From a checkpoint of a small masked image model.
Model: 64-pixel images, encoder activation gelu, decoder width 128.
Training: adamw at rate 0.0011, batches of 192.
Data: 97085 training examples, 19.4 epochs.
Rows from block 8 of the encoder of a small masked image model, named by matrix and row number. Rows with one number belong to one neuron. Each number is 500 + 40 x the weight over its row's rms, rounded and kept within 0 to 999. All counts start at 0. Numbers have three digits each. After the name is the row's rms in percent of the matrix's.
Before each neuron's rows are labels from the 100 images, of 14976, where the neuron reaches its highest value: "colour at peak" is the nearest of a few named colours to the mean colour under the peak; "strongest on" is what is common among them. Only what is clearly more common there than usual is listed. The data: microscope photos of single blood and bone marrow cells.
# fc1: MLP up (encoder.blocks.8.mlp.fc1.weight, 480x160), inputs 0-159
# fc2: MLP down (encoder.blocks.8.mlp.fc2.weight, 160x480, transposed), outputs 0-159

colour at peak: white
strongest on: smear: peripheral blood
fc1.340 116:457489454498416484506482492505490516548494514461492504530489510534544556479508539480562455591452496495502473541479558489486486462524503453462406573432554431430490542512505438493466452499505515509439492606444483409501574539481472520484454517460392429468534504486489526511493531543500450462468536511585581480473545480400536522573483438527479471513528571566530509498470562569531516547510431526498477467489502502487502481504529477474490488447514540525577497546494493501464512481521515
fc2.340 110:536528490537542469513483539575469529448464485463518508468493390454481546489517501444524499483504510463465522467472496483584507511426545490432540454574486457566551495570463515557482482464503505487532506421524488617511543436517477508497553485502510493504445491432539515484492469474462564504536468482457486480522424557443499557486534466476545488575496523530444474492511514484611505448517596516511509551524528533527497530462425489524518527558540543495468459430493445488438513433516562

colour at peak: grey; purple
strongest on: smear: peripheral blood
fc1.177 094:569538421497497441453471590511512524542456447577511493452509462488461581496507487553559418538440566478472509490449471554445491514503486423511510508534468495460427447513536526552521421488522508493478483503534516525473427475489496538517500490543531559497495496391510495496476487490466533556421554476549496602472551499536551465495520523507460437403493519523524463477515535502491507533506522507492495519488512379576519462467434484475502517539479519521546471539569518521512491465510575
fc2.177 074:415500544482498536499477444489439520513424490571501475498501485470512491439551499539533455551512505459448510475489480490498380531488592579483449532514491496508501440506559505499421513487477533522517534488401516508488517478474524524540548517502458583526522451511475520442576511512503446505500506509477478477482473575455491519490454515509449550507500568542548515459503447503453500508460517518458510459533473495451504513410526566536541558433564480578496529466406517459482591593475533

colour at peak: pink
strongest on: smear: peripheral blood; cell type: monocyte
fc1.461 106:530574421527479497448480460472543511591455518479487508490462512486569555515482401546564491541497442469411516480469482495415458495416497427506480470546509476494456510457478520519512481451511484490526495538556500479554498524510485559489481493444507503591565479463522505481565516480457526434542462412464476526559464527526507506499525522501479459510503624572480467533498543535529482574509479498522495468481522476506491484562489461477514538495534545517515409521514434483469620472537535
fc2.461 099:529624554513518432457546494476429523499526536480461514482514522492514579516483478453495446520528484514481455430462425491402491480500527533500514420589478499498464429406493571526483498453528499457472518495536538549530533491510510462522471515509519435503514510553472484539548517543476557465500504526486447511512567469533612455493498499453475459530491485511544440501467464548436503529564541553495536452536505527497482571484435521469574550490538536471474459471469501507530535424515587

colour at peak: grey; pink
strongest on: smear: peripheral blood; cell type: eosinophil
fc1.412 122:568522586502474400497410485528494479469486457497501482559455544502534505455467527480534548484510510466417548545480511518525532474449560530471489515477552428484519504525450555558452520492550563501479513467488513532564513517487529531400493462535478533478468477545581589485511510538489507489437479483474551471514531488614494457469440515481444482469564488501452457472505436491542489563481477591521532507462465520395437435543452475488511494543538463535474447523479549497495538513476508
fc2.412 127:490507497523511577437486486475522472533460487478511514493487532498465511476459410569503413546487511494501509505477436511444473487524517514514484417578503487578439549506580527502465543506469465481442554475500435563540520436504475487581485479515458487518506462466476490516472510569482518523481566476481485505510497571486448539494479357449509541435484520483496548478493495529449479506538461464459515482465472536574492476491452537516504592573534478514502624554466459516550542580484523

colour at peak: grey
strongest on: smear: peripheral blood; cell type: eosinophil
fc1.468 074:460512497507510478504502416488498454473526470464410446491491434535558533415442463420549456490486455488472497482485529472548506451477549537461565512476608426474553531451478577515556482548461562542460514459486480460514457497429487503494518543439493491522514489424524545447514449496507573513557547473476490506497465527566558466437558567518475445498549547539470467556422526524478551524517486544457484456460517514552478534446551418492461520545521503541509514502488506540481460504472524
fc2.468 076:435487562528472443450490576441479521508556523507472458529509519527466451366579524514470579471468573494508536528506479521436512557527460511532460561562437492488505464530521442466456553508468530512521467517427424469497573483448477548542522532574484508414544474491428522465450487548527505452483450476520509446476515513443471543551508466507511554553486490447514508502549472517491503447450553487546515514497490477498512487479448531560575431536420472527521500500462501520559501468489455

colour at peak: grey
strongest on: cell type: artefact
fc1.259 114:426556579519497496531461478557511510421494532518498469458454587453525470485485457430570522514465555544426437495519566448499443532457548498479464445463517560450505454527488503490528489600496519513486489516495559513514495501504528551474529479497530547586503501526507521451584400543491463471540474485377446504481478555545512495429528494526491457518478527492525518491478476486568488540509501525440497562516460517453491502427476479480484505390506530537525495538503514527430485438498551
fc2.259 106:489461486438515380540505501639474556503524535518499467505441473483525537466550440445472462548503499572461510557559552459533527502492526439515520443476553548482495457527531520465503492492520527450559586509512496562582527506488475529527454513477418510465519507500519508468587504522484477465511460445524519436535467513495466439538477424504467520526493539475561427536504512531546508486505477504496466526492497480496514496479515505536451542562450559542534405488547503471534472377538497

colour at peak: white
strongest on: smear: peripheral blood
fc1.254 051:511533588546455424500433519546480551517497485393509505437450488466529451514553528542481483429565456507518515567491437472463545475490567497533457586538415548427434404517530446518566531543543523485487541516436548508464504485503575501516459499476490579480533459515501511473435509571488486451503527471513517470565480560472532524454459414526483507525496449602486513486482514472498497492509525536517485522516498522501488485469434454470532500568461459514489546498530559540506525507472515
fc2.254 053:539555475539533476505512486468524465485533568510504508543492479505524536302652450488478514467515473540495583430476554541488513583520505520484488498466569497497443544444520502472507498480507477499513491520445436553494524528495543543411532507392475477475486419522460482454535494487511519459511501504459492439458554474512520553498445532529523532473506487506517478446550511482462498571497498480513539506512489460479501510541445551538457484506478440539480563481499466478495419503491531

colour at peak: purple
strongest on: smear: peripheral blood
fc1.407 107:495541457494469517485470561464575444465466546519468501449513466495539510481410448576527487490561556500475490507489535543444447481513521487499470502532476560466514456445511493510547603506536498558504469582412518577529615497510467478495533528493571451521479525543502475467537473484504555481430430519453544533547460474440451486436561476500470499472499492466445540495577505494526485516534401449454516539529464486441432512499439499471483474426489567517495526465538536511455524509508524
fc2.407 107:453540451454515555487539474517483500566539509382497500439527566561564494493482496496490493454534506449472496489512471526549478501524466483508458525472462488551555497500462565516528523515487514465469515469507503337420424508510565598515453492476483443500489491529525468493508451530498506608430594489499470507502564544493604471550477560472521507466506457542526487463486466453511502508507501488437487488562466546437491566515531503495540531487535450482563538514487484481471544469499449

colour at peak: white; pink
strongest on: smear: peripheral blood
fc1.125 110:458557523560421453460456548478506545489477468440489506477505605474542505478522508495553530529532487531432509482540589479556486467428493423491530442437439531481599424479453515451473544526443529505502494504544550455489341500489566465438497496514486541482550500527501504510518481535499523480496536456436464526460456553442519510479487479575480495456500523518440530520527522525472496513521486552567515440542541453489517473560513466487544471488540467538543479575457536485481504473475502
fc2.125 114:513499509475515483525460553477451479484529489539509499549489473461473482567446529555504438472538560520490445497470471533434499492558495511450487394581531463467453536503553523565510454508549510474586560537519498448511572478514553448561470491517490514484510542486497519568540427486428468472462526499482599438533485504464574453449520451439437482526500490520493566484441496523481482506483487559439483504513524573525469500452526520468496551515517477518505461563621480528444494405506486

colour at peak: pink
strongest on: smear: peripheral blood
fc1.11 096:470495510519475493485489584519461568524522497519505498485538444509559553522537509458559452489484560489430436442481540479508430522496511440523473408537523502462411518563543506507457412465544504464494523506520544506509506473483542556512561485519474508431519520489500509440532487526490453478484557458535480433494459523469559472446475473504463471489516515488569452502383504505547501511476519518433518557434496428531503454433475511487539501463522510555549420529570609546500501468538578
fc2.11 097:544471448463443512457522484472483555500522499476517499453627408507528495492511469568451530460485524451408476603544533535500434520496576484528540524503436507467552491462491578489478495537484491544540547508482425489377430439504513533473500496580506484510525516486494486493499518478495427608486570543536417460480468460523544459517499498545472520459495484550490508509466506504473500522433519495503510455514492450446516460503424563478504544465541487555476524480482564488456466508507511

colour at peak: pink
strongest on: smear: peripheral blood
fc1.442 121:519508465487497474489510435500493520443479519422484509501499593608491491495509533494448487578514498579485495494551512469558552500470561453454452607510517516482546489456480521531494420579466499473466519438505474561532500461514539496503462480553417462457559551474522496505532475534497482504534449431469614479498474553540590483490489512531470452477506544504508419465482438503537489500507538503557480420486461464561502516406502447492496445479532505534544469488494441497539567461521506
fc2.442 112:456530545505502507442506521547531447553481485568504495456505557469487505477504474510549456473478498443451510518519483544450457478534511538547508418443560496513455496497549487514507473505527515556509450607419509460528493447506497498504487482452471558553489516541493499524443544424491498520508517488602464497541503456495444400539494480511501469475493467447501566500462513501551496587503433508371517528580493614488476554470523546541440522465485517481521516594444554507465492532496505

colour at peak: grey
strongest on: cell type: artefact
fc1.470 103:502537540531469490482507535518503412542516556512474507520509506519551510511502490486484462500496612512487494566460424510546466509556490461485508419468561449448544420519491553477489512528474474402488453512509483491480467526506486534478466496508483408487550484426480490449594499513481511498549420488413440519458431627440514530457519481525459492510489575544554512442504530493601497540486453499497476468478489447482517479469503464499496494517527518546494464525498508586487601471542540
fc2.470 110:604539559503455407434487525458471556465528487542470504542472470493509508429495535502506497497522566522510497541443546478504557503501459442495543492478595504438508466546572472525499539530450479459427529515527484469562543485473520457507462499526570453534494465479536487469565496476493508450569504485476599530581443506536482498469522511477537503477478489493456475518428469515514472539507508474497447497463469426482489488529483482445475495525460520537500451539471567524481380363458478

colour at peak: pink
strongest on: smear: peripheral blood; cell type: segmented neutrophil
fc1.281 116:513553435539502484481500558516528469444513534506467481608502521471492482496430476552555465498499519520513474449463458553422520509488498471458522499514502437477453510501511512495490468433542502589532472496508528434513527490470497515457522513470497443468542546495506552466525424556458492448460543514402586517536475551461497475445584461548443444485502528496479550498435578447540523526510456512475492557426461472457453511523563438464468505512516496539497509563581524486419568432537533
fc2.281 129:524463530538444494491514468551519508442518464554504533479467521516578482509469476513459431539428498450456491534523534488500469460487565490514504502488508505418464530453522448516481506542481467559468514465486511560455454476513504539415571468503527493413527511473461512571552549454554513467481575501530486516556461451531439478508460543506478547523488501495525464559563493532525481582468432450517568523502514406580474450471530529485520462429580537527460464465493530529551379524501452

colour at peak: grey
strongest on: smear: peripheral blood
fc1.454 088:517514529555474496435483511523514475528534496555523519582517455484532562483473497517528475490484520572444510525495573473486453463473536501459430513520601476445483497545472558490441527568478491497512507497414401565463437528511501453452484484495501536514438511511595490471538476470463503551505501469499544570548488534523446475423532485517480460483554501470516399563468477535534474433535490507449492515452512468508480536532470448452463527485500550542465547523490473545521645497448538
fc2.454 094:537510446469558554556492528512477554499471486562514506541476485473478462521499486598494500529520505473476529483494480465523520486505467522552550461485480469464494610524491436505492460454489493461465487466539537527466479557487464496568508486491497493425562461508505498513502492487549492500415474452489500455531445497448563435532493565537502558452471509419557491565605480533526502489477516479603378495485513579448501498504463557523533474433524478568518438494505551469511403534517429

colour at peak: pink
strongest on: smear: peripheral blood; cell type: segmented neutrophil
fc1.431 036:599567525491460463495512543546544523483479412447485480511434481518553549513403499486472511498523458492462550553539529468471464474518509538481520502523525499473489495523489560535536451438454548575501485570468529509520472466490536556487493455503415532518556496426540532453459549472501503447482541572491548606593503553589508498486565520474453509492551494538482490423434503430528498505512511487485485438513553473474485500420428476469456446521464524497469468513506514530450552470468471
fc2.431 035:548438477556522531469543436488466460487518523537453513491507448557483478522443492540531523451513582515522486481394475472465564533421489509480516517509454493450496545446517442442452439526502516438486500539482459459503545494467468517499493517490513502509534504489530498519538440531462498484544473420448544434506561444502531512503497502558614558510479471496440461469582479510482497479464542527562578490506448508506499435587490518576518569505400559581490495482452505525533466559488520

colour at peak: pink
strongest on: smear: peripheral blood
fc1.430 117:529511463559517522470533533478480465499467490504476512482448503500486498524407470556518542491535457516503569478426427513465475447451538538479512556484476453512477515492485518546543498487440475553472520546407529492502507503519530506467528491534517450503524454544531508499475433530464523540381534419426522544549541504467503480550663551450489492415558489534499563523513549429475487484460451432561480512454507532524485507449489455473477524455519474522495504532567479523417556495536508
fc2.430 116:473506506474462517517485497533483527537573470456504486491500522475588464452551464451383475520447556499445472598531596545550517492549496499512509500450498552431490519530529565510452457524495500444514523517542467538462574482489514501455530509521492545504465523475437483517592524471484436454574472621499481489495442565514500502438410469584484535507490499507544450532540462553489494500448508475507535508561497440482526455520479457493461448496433479510523441485519512448498454464447478

colour at peak: pink
strongest on: cell type: segmented neutrophil; smear: peripheral blood
fc1.325 059:551484512467447486477415522373487577536456417508549504454454546472545499499618525459541570555473503561542485485492470429502546464552479550500553493513498501486525452489508485544476503501552509484502475505499467623477426507483510421450496528482463514531432514547528451472486586559473484497502569465497529557553479508515501520473477485485518425504477510589459484561427496502548510515496506536456470532502561474489524501481509462479510534571515500510547540481529520551465535498439477
fc2.325 061:474528499533412502494487455515484523510534469510482488522496490484521506672441511524489503446506520505509408551480463515536520426442521462486441516442514508449463507570553430426529499461516501522480466520555545501477495556478544587506544537467497495514505537503568490557470524474498498545546437491518482408512511483479545494515491477516564463483481436473479501515533503525476503508537472589547469505515555467465507436572390547452599478472533454443490523544507514498549463509522532

colour at peak: grey
strongest on: smear: peripheral blood; cell type: eosinophil
fc1.40 120:556511551512487445482446503576492482545542508544512510523459511477519525517522515534507565420475478410548520476508536532439529538456590455468553537499517541482542506494519465497547481532527481545531549522480469520575438512494499471503524489513478476434456502469493518513507531514498523536503510462409472475578469491550542425459627511526464475434477454522501541456534589445451506573494454564415485507414491453502505457431422510476525419480528504513505446515511509494481543474438506
fc2.40 117:518573480516458469500462585438544551457492503484520499480519508457534623515470463521506524469496561484492473510512437503472464477493462551454458526516555536461451455516482471512517464554503496467555561480521547521481507497536468517581471465551470469491436487496523457430443518469411407602564499488547522628497525475471449521553493449524488453484524427489551527511483557448496490485507521495472482458511533484458457506398463541443442542503497495469541555487501557509499485532547485

colour at peak: purple
strongest on: cell type: segmented neutrophil; smear: peripheral blood
fc1.28 103:489465488504525489543485444520452563479466518588532528530513539485596502518518530470499486522542433504465505534496558481508508490526506559420470464509514457502544521542502493513532503524529480586505535546562497548569457526520548521460483471430479473540470502450550492432458443502445467481492449437504568542450437541532569441529531537425475508407504473506503499486579529480535475429501439507475507509467500395513497495488480476474500494529553587520521585465492458593468558440476495
fc2.28 100:539515520471560507471492503506529412503428470492500504457552567497531468522538541447554538584498470466534491458438504475428499494547510471544458483490503470497561484510512467605590458485518508516563513496517524422451528453509516530418495506495510529468525474496529507507435463474506494498506539528517508517431511430447472530453523543493525433502501415546561494511538486476584501528572453523514372530507509541509514473459566473515528550474413486494529544422573443528515516443515522

colour at peak: white
strongest on: smear: peripheral blood; cell type: segmented neutrophil
fc1.41 055:475526436537506467507533482571493522482503478481441474512487469531502483446392531501461392458530504519474507507528459524534529510570537390456454555553403498458476554487529470442495525462448544594492502523447518456529603489477480570494476493522520519479589492442491526451524536481501533466502544513515460513488470535573559516509527558523506552466538485464480479486513460568460504482509508511491486393504480468413500491537423462502519474517463462553435486551476538528482519478476552
fc2.41 061:525523480554543521499530488456495520498483577509506511496528474519496462267641507483500506492520506554468608504511534443520486651467498469492510518493552503514475517448476504493472562540497496468472476452473371456516559543499484477490493506468536518475493440515515488477511465470492485474485507521500488495472558484470452533510511526475551546530507559489524535522534499516500509426479561455498489469491473465505527494506531504569465474485498471565510525509516475469461512522485455

colour at peak: white
strongest on: smear: peripheral blood; cell type: segmented neutrophil
fc1.383 100:476488431512522478510477494548471466518532441426508489589502504488490442529543529576422547526536477461576527524516540563458533474533533463502566476531540486435460467548554450528507424551478486536460462536528479509576429472474517538451495487494541567465480491472524549574570465493483484464456450483495551442447467464468508523453530488544473460467510487506490545534525545481452527490524436534525496519445562374531484466427433487492489483494497543520505491569505490538538561425475533
fc2.383 103:522487591511510481527485495463451509473546518576510479477487474508490548398562524465495508498516490487451549524529372519527474554534481604521464501493509499553428459443494515456433558467517525438597514457451466527458485535501504489516499519555491563543498478529524500489507464460472442583500513528518518513466498481583584495471470555508487530511536534489501521532472474464470509487485573518447429475509479583477487515469437532518544505488584543501496445404493566531551495474519430

colour at peak: pink
strongest on: smear: peripheral blood
fc1.338 078:507537410501478514491394466596545506553513444433502473484512449486498569432509469505501406569466516450525457559500544515489470427481535471498496454426486479436509495493525531562533510544524551563480480487529471529480465529455458388481410522533530524527457512480516520558508551540460452520540440436470526545550528540522520441491495499495489483467540565535529473472557475539534528550531490556502485479536509450578480515483521415475515462527533558516489485542498536488453515517452545
fc2.338 084:502512588494505554454455516519478559517401519558489460559531527486508507418523500496484461568515486497442528476470485547481446530541494481511441499567426447529464510473593444443375541490531568471476475464476438465450576478469593549509562521429508518490517470466480567518510465474496484510453521539549467501562471443484510522520510477520422523509523510485519532506539477520546506467495442538514492539506470547445471428573495551534524504483472470566455432472477443496514481476497525

colour at peak: grey
strongest on: smear: peripheral blood; cell type: eosinophil
fc1.73 109:436500399507445490499470483582472528456504530411481484468443593504561489473513492452470530562525504506470474501494546472459436513437558512481466532498508485422529508480490536507520497555477509523436407531515552513544486518480538498471581509406427519528556478405511510459516468506483522425496467509491403497439532593478486510507476520541457478517493571538532497530564442473573509516497448524527497505415505532510520492486499455477479472494510514528529523562560498542532548506516577
fc2.73 102:483531522516524547464526507447539567477574501513520528508536474463552535506476393414475467500500557526466512455512451497444506482508421479523519429444523497571467463506503545541558504460478456462592501441577532494527555469524512482561494467494505397470537518479489487481438516489553531503500462406466474491515478550528510441512434476534482459485483476494449565512537470498509487470566528473457499544484516526572465583537522521504461562537491566490488578520469511426567475422529525

colour at peak: pink
strongest on: cell type: segmented neutrophil
fc1.375 110:527498408509480495500501434444397510489502512526455509425459565546546436421438535537528467452480511505487505470520521493541518452474552506437485545475507474477560541461464517486539548554526542564482481639445521452497576524523507514482464488518456440515559460547539470505516528502521469472392496434463533492474525501529553435493604481498492485461538525552526515572557504482509482504501473475546502460502487473474500510440482500488525506489523505524523390528544464512429546535487518
fc2.375 111:553479526480478470515469635503523536414478472493517510536447489465516560530507499449503587500545457533504477603532455501466444486495487524486522500521530519556500519556469472459507506494502492516434454422444514517518474469510467518512515478584548525474471553461476500522542487498522446506548551491619486576618521421451484522559511403438511494547476502465450491547454492464494498533504531506479455520484491527447518475529505418446450470513466505503393492472515484487492463496476534

colour at peak: pink
strongest on: smear: peripheral blood; cell type: segmented neutrophil
fc1.359 107:531528517515486495503501550416426472526461535441470483509450531562513480517458449531479551514441454532478503494511510534531554483507649494498517527462455507495492439511497534530487490563474498433373470580422476536490457518502505513426450482520551533513517501522503530503548456496526456507491435522484500471440512521450516466457565489551455448474498458534491542494478486443532492555472486482578502471419469441512498462476493534481442510481547504533516481579513550578487543474537611
fc2.359 109:496503474465473541454471422508518481508479503523514496430543401498472501478486595526470473515534464521433508544557572506520516501491614534531515466466428467502461572420518541401463518511512493594497421496466472457514490523516541461500488485515522514480495494449535494502515487509554447491488509550528465447463486484632517465541450486519498531474502605567426550497440461524475490521499516479515459502527465464450516530545424570485507461478478559529467512530479571515549528514487535

colour at peak: pink
strongest on: smear: peripheral blood; cell type: myeloblast
fc1.293 095:482487510534459470461480569468554489474477504483483485488456532552571496478468494487483568548455561471463466611540522521535449489521519448456546496484496489501457478498414541490496532547511514516535443533518540493495455480478568512458545505546488475361482535481502520487559489578444527516482548504565515504546450551432552515492554536564454442527530460557505518487396514427450500499497507535463530501499475463498463481436473475453414440497506479547529571501494495502436503431495573
fc2.293 091:443460403516492537495505527533458562486476523524491482473515495535442461474501515538465486534539471494537488559532529471472485481453395468557458493456480550473459432485516457543521542496502521544496401517482432540531527580488522605494449504490532423547472527534469511503438461518465554477471528488506497507523507606526505493522552571496493533439517489574493550516471529485503506445544523463506538522512483450433487499516455462502633487554489532506468415611472479500468481477487515

colour at peak: grey
strongest on: smear: peripheral blood; cell type: eosinophil
fc1.104 075:477499506520422426499436450524495544534473462503438445452480420479513546444505525467604431528477518483454461481491550505477490470507611519542527516470472476454548459449513537532520511618543549533497442495412546525531429505430451455481487550452534511518493493480487543489541516525492455508541540442444571517552487563504509489479497506505492505472505572540458488545463586522488561503509533567471514571526515456495489498393468440486455489533468534531527491519473533494501509537492522
fc2.104 077:499510508482455507459481510518479515453535599531491479517569481522512495382597477528462578463507505490503538476486469502520488584578420417577512486524573529504460533456494434482480526418547533525499489543437438466489568505484550536525520540491478552423507491521467503487515442496528557525470490527542496498493570368401485510458507484451498482509529459513452548488576500494500536526481485511536499517489496560516505486565470534465541525526463433459483482481511489535515442452528516

colour at peak: purple
strongest on: smear: peripheral blood
fc1.428 106:437510517517481508496502385445448484544519523525497518539508523514489507551535503517502431565519491495501488519413431515477483539520568487484531465502548438373497525503488517548488412566504447537548521576446564526472510507477476460491510491477515505507555483424518528492492482494481410446528449573479527450409472561472541496468482489491461467460473492563547540486515559511560518530477428535441505449455509467494541493417472479494517528452525565521539449559543508558515557478532510
fc2.428 105:431511577520426495453521579558564494421547473506487503500503501481540427464519508449507474461447574504500512451556523535546563522559494510508457505511483500571502444522495464433482477460489492410533459396588457493529427512469486575522458495460536501529514470503436503540521529583530531472485468450504492546555515469457490544510439464582459472497480489472498528470478475539524497440519531471495508551479504474539502474524559513477436462511454409513462561537566479507469515548438510